{
  "arch": "transformer_decoder",
  "model": "autoregressive pixel model",
  "head_dim": 64,
  "final_lr_fraction": 0
}
Rows from block 3 of a small autoregressive pixel model, named by matrix and row number. Rows with one number belong to one neuron. Each number is 128 + 32 x the weight over its row's rms, rounded and kept within 0 to 255. All counts start at 0. Numbers have three digits each. After the name is the row's rms in percent of the matrix's.
After each neuron's rows are labels from the 100 images, of 14976, where the neuron reaches its highest value: "top examples" is what is common among them. Only what is clearly more common there than usual is listed. The data: microscope photos of single blood and bone marrow cells.
# fc1: MLP up (model.blocks.3.mlp.fc1.weight, 960x320), inputs 107-213
# fc2: MLP down (model.blocks.3.mlp.fc2.weight, 320x960, transposed), outputs 107-213

fc1.654 096:231093064086051112170079191069061161110114155082124163130091114124130129125152135173119099126181142118092116120196168150120138174180137116125069155101084133190148122128142144113142181140116196186114112138108137104067096179117153154125154118115082114138132147118120089128152095154146133145157138163066182151181141095125152
fc2.654 105:155131144152147134151174099137115172102085103146125084083074167134031205132111094137107150103125166072151104116114148105147144032134163107117085107123148076145124113160149133158181120114088074092096128149142071114141099145154134115130097103185175158148138112161067200139157148112130111083131139130171096119084106104148168
top examples: smear: peripheral blood

fc1.76 104:149085136096161175165197087097067088079132137168139128156141150131166162149084127125159137095110117160109175121082120091086082119119106107091125094172188109132122191172134071162117078154052099106132184104121136146109165112144128116122158185158174123071144137134102124111086120111128117125147071155139117116115054116133163
fc2.76 123:119085118090110106115131172077139090166111132076150063071079162182108149099110140160083125081166117086117130138097115103162185156133131129111141070122142089158161100102104118112161072139140134135150145113136114142082106132121110133151121137151116185123099206153144105185136144190147176098107147106151107123122179076104102
top examples: cell type: segmented neutrophil; smear: peripheral blood

fc1.727 096:153104156129109160181142147117097135067108121135069092132052116130065113136136146122111131071110189165140053169085085120150116098127164110148095129111157142146187142126109150096176168129131147136135099128150119127100152097102195175115154158149147140127117155177125121097143131118213142177167101152130135104134104134147139
fc2.727 096:129115176153079138122099135186180097087107142121118162144175142135071154189102128116130176146128145206144194124122087098099054144119127132141178096138103115094145149113174105091144137059141176114173149154114147099182100180145124111143119120155131129167059208185124099095174097174085111098106153108168166151108151142156119
top examples: cell type: lymphocyte

fc1.332 098:190094125147128160151130130091096174138105059136108131139166179101127138157119128150144177123142149145173122097138176153108132153155113087138137132163100092148124043100088126105135103116149185161144169158086178151148118129141151126194101155157141091103119177147142137076126166102179119128095137140066189148082135081164161
fc2.332 087:095092147140156106114055163069143162131107086121099170150165140139179114137131147100122169141134129079163120089127090138185142103149144101146105233140208136162115098148144137074134084088155126109082162101132182090197105141125134134115099149056136124170121142121166124102161132146113117093073209129148129128155077070160142
top examples: cell type: erythroblast

fc1.487 095:164161117121121124131128161072169132102181116086095111121100083130033153146127088108093091055152151126151134180144147116144179123129157115176155138137108128136117152102136177108163124147142141079082083128145160071129107085100128128124065131155141157127151148162176115131095087147100142075144173071116122149139132137134120
fc2.487 113:141152111130127145168117036097175164118078120099109099097126138134084113152096115134100150144124163088141118154156149119151155097127103115115141138117193138123165162086098102163156111118167068155104119085125124071077135112111153144107106168082076151145131142137190129092169087131168152135111132078029054146125135143116165
top examples: cell type: erythroblast

fc1.593 104:107106137118141143165132140117134103124163147166192098141152128102177206166098175168159134098209085157105172134108115117152074110105111180206100110139130174085136140152146163146110121095121120093098087202107107167107120157134084039099060077157108154047148150162083087127115130100156130123159091094146146060131100170155159
fc2.593 113:145151151125114115147163127145076166136077119110158149145177165091214088209151147096122176163110178071120087142130092142195165116138158089027102155091165129119095126137182126146107112142082082101140113115182137116170143074075148192143115119120194098162122126129141149129182069144161136105110154124057070188109063143109125
top examples: smear: peripheral blood

fc1.177 105:119151102118081144085122151129129157083088152117141144174151145122160152186114124168124141162140071060133147204164144137063076132112141092133128115144162102165115120152122139128183125143125151145097161160165100115129133098151086076126185162136108153131107122140110127026170090143136145200135130124047152102151090131122189
fc2.177 115:168164136156137133152139122093038136131160104112135126102125109082143175138142161167168131169123157084121112166093083064127121130127146103100083140109082085128127148134088117090162151135089096144119108094143237118125113125218153138171131149094105089170120173129157173092197096140203098131146118122114094142128154159109168
top examples: cell type: band neutrophil

fc1.252 100:133139152069076179119129072157080132086081148142139076183126099112144136185105135106147141107124066163183116150136181135133073120110165119132127141127155126216099101133170133114143129104102188157102161108132121183112157170178147128175126183121145104086072156097137113085160087127156193220140093196148120066092093128136205
fc2.252 096:109112135139119107067103134141044110153171126181109097131088092115165156113108120106159112165140099156127122145154158201118093113127192096124127153105198105077100142133187173114177101133135072146104131187156180158170156142070127075153100102140116114130133094079107097168079146125123087124208113171123134105161067147133158
top examples: cell type: plasma cell

fc1.382 102:096126126119105151136177108196116146123099142114169192109146139112101168188097152152131062157093073148078129114151149085113096107142108115113179081184111104081124122113152100098132117122158132100161144162119096118108119113166097049181109155137119100088121140117137162072167126063146156168182072128108102106172150138134168
fc2.382 115:155129054138143124112111106058148103119105111136145105165094120182120090117154131125093096091106113079093085103116122118194158118163127129124118118116153128151150140104105094119116101141213163135173148118105158100103145137063139133146159106105183096176103134141137103129105046133125121158087109189110134152146166063129133
top examples: smear: peripheral blood; cell type: eosinophil

fc1.57 101:168113116107137099140170155152161170042100089106124158174151158085062187143093095110094067144123066161114166116098123070139133129123077120161126116147133130159131098099204071109136153122137114151099145103121130085105133132109115163107128122095114084124166119156136143110128137093088144172063117165166088115116125159125202
fc2.57 095:090146081182130126159162128122134142158098142157166158100144110119057081189088136125164105118148131105186025102193139123111142173101094115130106250123093118097145171102142138115087108135138172080224064179139146109155148120149150162078130024171178077127163078100169129108126139081131129138149098149137125129155165178155162
top examples: cell type: eosinophil

fc1.337 097:137117124047098134130091106098118171134098104138196134139129168142134131139120087165201112197133122187113139144104109096128114071139194154143187063116076129127095123104111144130138108119072091173102108174107150151118147108115107042149112171144092097159148213128114178114146117158155111156085113141109126145065129153100135
fc2.337 088:159162140088175163128156181130110207131067146151138122125116176113166109147059166103113140088133135094106123153133147153173178105121137029126150165126083114236129139117097126145129149121182146135173146138163092138084120115116095170128147125157083070111159128147110125096112099108068112157118163126099095118114165102150177
top examples: cell type: promyelocyte

fc1.7 093:189123150139121107133115101184190170142112084118084114091090165097100077135086110092132124082114123115122142055224161120040107151171135130145180080158154130140132111155148146132143158080091116136114082163170104109115138175183149109171108114125116129082133154078086129108143143116139089136182133152157131144095058122072160
fc2.7 092:113150155205137112108177144092094139093136138137093158150160144106113106186093157116116128166144146122118122103150124141089106158127150137120094123129140114085082129209135161139191147117050034119181135146097097088150130122146128117140122139150105106111150182132130132111068107135155169112147128142182155117130099145131086
top examples: cell type: blast; cell type: promyelocyte

fc1.238 098:166112142124117092084178155064141144062140090104140106178079114119063171154091136129102096163173132106103170112131169122164154154157158162129109184170096144137142095134167134080152134090104093127110083084146152130120114174137120114159122103122058090107160120128141145134085112142113086121148181142180198101129152125123087
fc2.238 101:124127107162137108087149083074149164071121088119159141126109171155095060134146156140095093133132102153075169090128153120105168077131132096097107082143122106140125086121081157137139125125172140097102098145094157151190135122132103147156123177138085102135147178158170143086129131098213094196098133154105140086089107090109148
top examples: cell type: erythroblast

fc1.535 097:103135097074126152135137145148080169138123131152126141110127109067106144145103155144144055139115081196152128143107082084124087095128149112147085031165093091082126175137225149090155107146140092195113101156131113138100109099116116149168172187158118149122170156143114128147082128138139146176098118159151103127138115140100189
fc2.535 083:115112119159115107139056135106147123107075108196148115117143119017127157098152105124145158159180117101144121144161121091190098095123132151165124169118104209193061102165136144103069162166149148068159143103112127163135118143197119123128164177149042095130187097120144172133198134149112138135164189129131144105099119132138094
top examples: cell type: lymphocyte

fc1.615 098:107131102134102102161110139145111114170198108125129096207116076170156111165117136085180075124095103106069116092137091155138120130125183177123154185094092138114156162080101194161145107122142121158123174131161136118100147124144134158135097155164079117136153140143138135101113170101126184155137070091088087134156141170130136
fc2.615 101:086130195123161155132109130092081077134104151096106114062095194153117157110131129132116098052074108109089158102135158109157179151129159152113145156140080089173089145144115162152136135095126159085126181100142146146123101116207063142169142096105140111110130148124156118157125139144122132046105084130137087114124184113102108
top examples: cell type: band neutrophil

fc1.480 098:147149114134113153128116135091112151162132151063082149118083118118109080172143128067146169073113113129113133161133121091110103117121112206158122179202193080167138160131120156101224140092105204166114049146140160089089085102162137140102135164132098134054136125154126139125126133121147117122136181145133135142104117171136166
fc2.480 098:116096192149138094119059161142186134091178086122094184189148102123113130130146141111135134094133133194101159175096123077133101133131123163109181045176080114056168164129140049123115156095160128139107176100123129135113067135117091091143155147153160137098069145147127136089123123124074097092123108094154162124123160148137080
top examples: smear: peripheral blood; cell type: myeloblast

fc1.709 088:145103070139058089154132145061153127076149133120083127169156122141127128152133112124124130117125113155095145119069103114064094088100124159091171108178145109102125098129125132177073138151093126132154133163108065104118159127140123119103170094117187154083021125130104147126129094149186141147103084151102143148095145148060226
fc2.709 083:165146147153124145127077123140135100130092145179149105154106161057142119119159146127157139129117068160142111106219144055156092162117105107138119099089052186167155145228186117122103157176120136178148115156104183158112113099155152140145214094114122116129157137092157193126076164102119119114153139108164175128100089147129068
top examples: cell type: erythroblast

fc1.153 095:158074031136109149129191158136107157087138116037145116105139144128101130165121134087111150072154170122124142127193126108158159099136148100071133111158171128123138144111164106121209179147127112109110186131157163139164111104096133172096131167147113105121148133144093152124118136118142213156148086181093153148080110130152145
fc2.153 094:158063150161084141133097130116156128118102092114146099126082125140215130140094136154154090105158094098160097078136093089178126155147126133098062122175162119157141135140171151149132101181142136115185116116135043113039195114183172156145152123150183142180066112133176183148112132142160085114179125157136126129157107114175201
top examples: cell type: promyelocyte

fc1.401 108:133134155115069150112140078107156083121113116169144121208159117139189116141097121077148153094125097146083125135167127121154148142116117135119162142127120164127142134134104106023139074137178072163063128122140108134094121127109146069192165175187096155076092157171107150126188120112138168155128130115196109081154119146108135
fc2.401 116:129145118105180149134164122086116108172187124072126087081107144161046087112156102135113100134139100107135128095138129130109134126106089120136129161124156133130180199133132152147172133120108128140240111089143117070150115118068111178123155061161220175116140168133123109081063127141171113073140136095063168183095115117120106
top examples: cell type: blast

fc1.609 103:170081109130155132101152116134068130047121150132117172194097132102182124201133132048092114124146118112146112123092128133167145153150118121116117155204126132103105162113141094105175125124164024162095139130110115133108103131120134141143109139149163159088112128157135129140151134118118128118093150146139100146074129193150149
fc2.609 118:144095140159125190118116111121153143155091187130140105137122150171070160113141168111076069091150130156143139118133092047112239145074116101128156191146095140110159143075074095107124113090126140116182122155126127102199109143168073120154136158147175135090118205183105181134163137115124159099105084096152073142106158118113148
top examples: cell type: eosinophil; smear: peripheral blood

fc1.3 106:123075136108070114119113180104108154151176099104161145192140211162091112140078143130132091158103157116099107139079127097106130185130169167118115168112128135134178146145154142130080140094123111216142136144200154181142202136150156089212150071164159150141100152086133169176152144096201111127070125171147111093131132100114164
fc2.3 092:077156150094169118111181174053017153086130156086137091108174117175131103114125133173092114097108200139098084122101130140168172126124163162106118116147048125083165156088108140130120141128176118089102196093112093104230136109118073100188129136110202100126146177144162156118143141168129152130096156154119124103104161111093109
top examples: cell type: segmented neutrophil

fc1.326 100:130109082122114189173106119116125129167129133095144155185135186153112107146119107109129120087147113120138162156148117107091142106145178169100116139155088169139120135146206130086102124072150087059109125196153147106120182157106123132126116142165163138121093126139133059093162174103186151186093049148156095126116070093109140
fc2.326 115:142117115084152131151098117142063159102121151087144137072107118094116125130130099148120177172096144075113117108120151131092064088104155138141084107122225128169126052103130143161058099114154131139108170129179121123141122144214117073114073121101056134142095098163113193130149116228125134166118125117121159103097110173118135
top examples: cell type: promyelocyte

fc1.236 093:118125090137095163152153092099155137137152120143144147106074176119118172141124137080063133182123113180101091133114086136066140078119111124151128148197078113107145124073098097117136134169158108117166157110093132177149192117135133128174141176183142145067153121136055133142127177106141154137107055128128168082136114126091149
fc2.236 079:125121119165070154140104134136162126169097177143134100138088119098139091107155141209123094075150090123135160150176113053125165163098120122162140161122102152125058113129119149139110172118140143206181183123133186121146095166100087114172175144099106095169135162138067118166103138137107092117067148079119101149133128151118094
top examples: cell type: segmented neutrophil; smear: peripheral blood; cell type: artefact

fc1.225 096:116198096126084158114121079106173115187181118091133137156099148061075193150121133158120104106192109100174085122141151079135165130132190183156110121199112157181131124141099082116163104136154145087139119093130074111138131140119193150177125156162086152140147121094127113142107190094154145127114139109119090167142115137127116
fc2.225 088:148146106124148133133137074133112094139140131131117080067087071110135161156137165164164112123105136083098088131085136113123131104139114135077104154118158135195173149156117223161204178226126141187158140127157105132093166106167143140065174141143111049211147130090138129158104144072101168170150154096069119172178080134133185
top examples: cell type: segmented neutrophil; smear: peripheral blood

fc1.541 099:139125159118131060116118103092200149188200067084145076125151119169143144134107133182154086119154184117167128177171119124116179136128131112126133050117116211125136092106144168090065172110132122133152068139140149099137130128151110137092142150100144150093123171163061158113132133132150143143050064081129150111124131126096176
fc2.541 096:153122138141112140140122119098141095092098147124145093063090102171126080053113128133109134046127106144075175145104113151109104119117168104137119068149145086102123154142121153120123092125209123131114168152125194143088157132143150146130162167102116090120103200125128070143143097120166169104160132106160144108098158124125145
top examples: cell type: promyelocyte

fc1.396 101:174101176100127179119139151146097107135178126168155177169188105099166132153130130150093104181103049163118145122163152096165127104195149161122118110102170128118091059119150164131101113140109130078143077124142144192122123102099169117164056109160147102111104132153086093116110136199065091168128129180141115134156054105104180
fc2.396 097:123129159096184113143128081156130125132089115115095146101140132126129176145163127132117135136105107090119099126099152103048152072142123153136167175110159131186147177125077159165120108149166177159131164108187159105143129104142089112129168114124087165188123094137096114162151165159130165188103124098140066113176140145176140
top examples: cell type: artefact

fc1.22 103:127094082130120183135116103142092098151166181139176075124142113130114191113128114125124113136072103149123110139109083149174089098141138084181124156144105125185155141099100135121142091113181180092088152125135117121113094145134118156148098153133141110154052184148169137141126109128125181103066094097132190166061160154162129
fc2.22 114:098141120152149133180129118122095174162160155130134118086175117117115169146072065066107167130094139111138110145176120132133071171088154159132175104134137132053135112151171141065101136120093091159118122200125131170137104099120152141092098078131114128135109142139138169165093127126092090056090121092137127128111114181123073
top examples: cell type: plasma cell

fc1.289 103:088102132109092137158153142100123089140210153155118064114141068179115133115126111171115129049167037113116110129149123095154140109167183118134136148164051100139158151108119123087147144082111114110090052071133102116105104071122135106094174096118087147105199108088149074207180050113177183076090132140169132104166177128144139
fc2.289 099:178164091164110130123165149138115183106105114105123125144141117127153071081118113103119146182140176149150089174120153149095122150156104070137150154100100111031095089115148115162177183224089091118154126182113149103146149108056186173116118190105167080168082107130111105073138107110116096138166145137114141156138120122069137
top examples: cell type: blast

fc1.284 093:111140098176087104123104092174128162138136107123096149139126163102123160103076137097178109127095091143147097198114141089111139101134108140135139110122148157118192143094131133106140158144119131104141133126164159178113132053138174117071158135155118137097118175159157131096107166077097133151146087154150083096217114116152120
fc2.284 082:117117125111141086135127113106099110172095195113185093082085156183122058143125145113105098100118148143135170112178238146124139214087118094126125175067104073135077137142123079137121081107123112117178141095117050170198121143118094120115125099134088130076135112108140111123106099101048126077166164134104165109117152102130108
top examples: smear: peripheral blood

fc1.409 103:161166105091104137114168167116102102154137066152161099164123164127158145137084142131138125148030138130118132178179136086142152121135115135080162171099150096151134111140096152127142109123030139221128139104154128138118151095075147134168181101129113144105108110093167111071101065081151158169155073163128139147151120112147170
fc2.409 100:122192106121134138159083144154122155155076103126159143091154139127119159102141064166085115148100162125082192106200103150172120124137129170128066070152114092098099117129173114139164095103163124071127115176075051140147157132155103121127091122137151117146220150134091152169161143130152156125128125140120075106105114091167121
top examples: cell type: artefact

fc1.510 103:143119116129026151134114081129131103101089125126180092128165123129133180098092119155125126123095121150173131112160126134137107122115193142167103081147117177075154078096165101099150060041135118149100100125160148104115132154114114101156099135125161105155068113142109132116161159089121179145147099124197120074132072132102106
fc2.510 103:122200131182175098123112147160134144144143160205119182140163102118066173079157111163138090202078148188067126148148129128138058124111128120130135140179092102158171124094168122124095115118147132098131070177118124126186137171125097073174116126116146140108132105124111110090119135105145133136150040139140190094155185122169117
top examples: cell type: plasma cell

fc1.285 099:103115129077094107102113136091118150092144069193114079126103182111107127169053086117174141145190109128142165133163093066213181140153125161131187126119116120180114154153178097074163109153143098130133123090146131146130148142120151066147078117189138115143165089116140088094106118111129144205165109207123169094192081109122188
fc2.285 089:117180126180137104080135169167129140126134113109170168055167140044154076165126136155111089114130135146105123123224155093170111090122130132151103079119121170074102075125206151114104125140149148096166085090086130158186137127150141143112083038108146102149228124110117159142084112080127079069176143125101105121126134110139118
top examples: cell type: artefact

fc1.542 106:137135091141048140108121119156119098156172142170139091139129128183195206127112151084165108149150135160164085167125091146150095112167192174115057135195119149117103138080137127137148133103169179092055129120109146135124121127160133113144128135167174142097093132126107132147146117159122100093139145128167148161127126139190143
fc2.542 114:125173129165118167160151176046161077158155154126138066117095069158110095110140072175149138142108153110138129189172092117120084175107144143201211175153168170135145060160156181101140137135124122135140115129116135129109107122100185153103131109113155081083117172146105187114098055120115141166122110118108187136122133115151065
top examples: cell type: proerythroblast

fc1.384 093:102109101077134110185161130122142156217153099131128117084113145132090097168131139191100079160125126109138073086101177135134184116147138155140216174100110109082146131144111170149127073104018134201137094103172112088088053127138141143125080085136147139159154164087075131137083107125156087179161127113097129119118149139118129
fc2.384 089:116136129115119127154039105100140075123142144127124134166158121115176111112131097114125154124111082080135111112137119161104069125132135124144133137172171175091089051197168160078127124131180111106079125150121166147110097133130118123091106105131127118141145117115128131136170121185095134091129145109057162107134054118163072
top examples: cell type: band neutrophil

fc1.52 099:126099140136110137116118139102119151156143118046129029169171138164109121132117165145129151117179110146072125162143039108154169072093116095124140135141135167108205166128091086064099125152135109138174129119168109149118130127090128153177071112130122129140134168159087085160164161117154152110121086142131140117115113147154163
fc2.52 094:097131125149123107092127115120115086150113144162139153124071120127222079152116112087131070151103134132147119148093150180142088192162217141136096152087142166110097117153147191107121127124106083154094088179105143121148160140140099059118106117106119125091097115106113146136119093101075135086218124163175109077122106137151128
top examples: cell type: segmented neutrophil

fc1.261 110:168113122098104097140113159111205158135173123183217159136086113181161130166139095147097122110143120169062125088145144095140150126143189151111144127141101128142195164079120147038170135140143131142108100122129162145111139127135157087118108136143114128126162143118139157118118070096169119144139146151118124130147147127132151
fc2.261 121:154156141133128143129131158084142124162095140157175125140206118151121173079142130174123118113115068190152144109117139118132093147129075120138163098150120107083130116150124081154129130169092123085160148058066168062145119138110120145205133193080123102113144090109132136084152099113114020166059129171099118147217153076123152
top examples: cell type: blast

fc1.605 094:223099097137089115117108183146155117073130117049145108101143121110127083103131117122105148114142112149143160128115123053132152134181116151096154107139159186135137074143115111102164108133066183170145089058126057123129104092116114119192154147177062111172124170122123164093122119079141173176107156148113129136132128122164124
fc2.605 088:123200165151143106121181143159064163141121120160156136146109141101165099150132142149143094166124142123123078150096120177166092101133147148116069125075084035132078130145156130157162088116131089100079186119086147128143139078141145146147110148109147100154132107170132150159131096142186101150074125126169096108085112123135136
top examples: cell type: erythroblast

fc1.494 101:107108127119104136123124085150165063142145116120108071201123149137174133145145113140109100123174169101102103096059084130094128094088117137102107114177145152093171200110127145117107100074147097113118137159152166159101207151151108111149141084165144131085103154139126180135123147141092108117096077111192105103091134166093171
fc2.494 107:149130125138131072153155189071096152124098203073168101099210147138111071096130149131132145146083124171093127208179169212117137145143127151136151152135038092103114099138138145122143099137146120082096109066106106184183129109103103138175124171173129112133135118142153069131156141168131068150119144137141158110094135129160148
top examples: cell type: segmented neutrophil

fc1.559 100:137121107110177157124095103116100136118142130108152125084137108072151069162138052174155123084151152124159104187167149149121130078115213137112191138159116146033153101100106156090157114148097158091105042155192147040104124184092105102125141164166106131052133080171117152184124129098140173140118153124105078108101132145096152
fc2.559 095:086094149154177073081101130126098156141143146140142140102155161068146114117096132124118106121192141194102216066161102165106084140117122158110046075163107163106136166144119135128122140112169164084155199157085128191225164105143135137109082139178144094182136112158111146158137193130151140145169183134181132125090096147171089
top examples: cell type: lymphocyte

fc1.211 094:120103072076079145127129114132120129140196094135143099137122142111180128088168058086225137171108123096181140178175098093163146113081162172080153184176148125114117159145137080125142095131088103137069121135102107119130127133088124125135117151150124132141130130087117120113165143171126108116154141067148124152123101140102114
fc2.211 084:100138082135173087171125069164182185176067141154102112096153112088114170121126093084094197112118147083106176113117143133142061130108114087126127121134194090101065093167123156114161140123106079169057145099154047096103131125135204138104067128133183187163160066106125106129156104112100117078124102114125108145150109171140128
top examples: cell type: segmented neutrophil; smear: peripheral blood

fc1.500 101:169092074032116194147083120146162156167075139135132112135125149206124141124118169098104150062111124112148150167211176108148134157162121120094136129165106175193115126168135161110146161166154110159089061168182122103141130118076166144178109174151119178102119128112115074122120157135135103194122115080144150149167090142158141
fc2.500 103:174084098148126115134104022198120183093125174053103146101153137167089140142103113062101175156150130106105124120107182085082137102122191095097100088150166156087154154163102110110136137114130129126112111170124109111080125145184134084082138148222178167174058146151087153132157139153136134129128112113127104126108092175130173
top examples: cell type: artefact

fc1.404 098:111105060094109153120195127146072117129183108116135102121152126152131071134089112191065162132201145089159132070143122077100122109122160095148153104116094134127140131120153132087141109106117071149082090139146055100081055168048098144136113121156103137081106126113080109163127167082130102123165189113093185114144129115098167
fc2.404 101:136137133162196132079115124130175171123095093164116153067139176104169162139135152070133155087118135123118187116133121144204113116141100163127069110194124077231144177075086134130149126089199156081117170130140125140127143107133128173130055132149184156169158111173131175115133151142056110089151187138165108149061125091180077
top examples: cell type: band neutrophil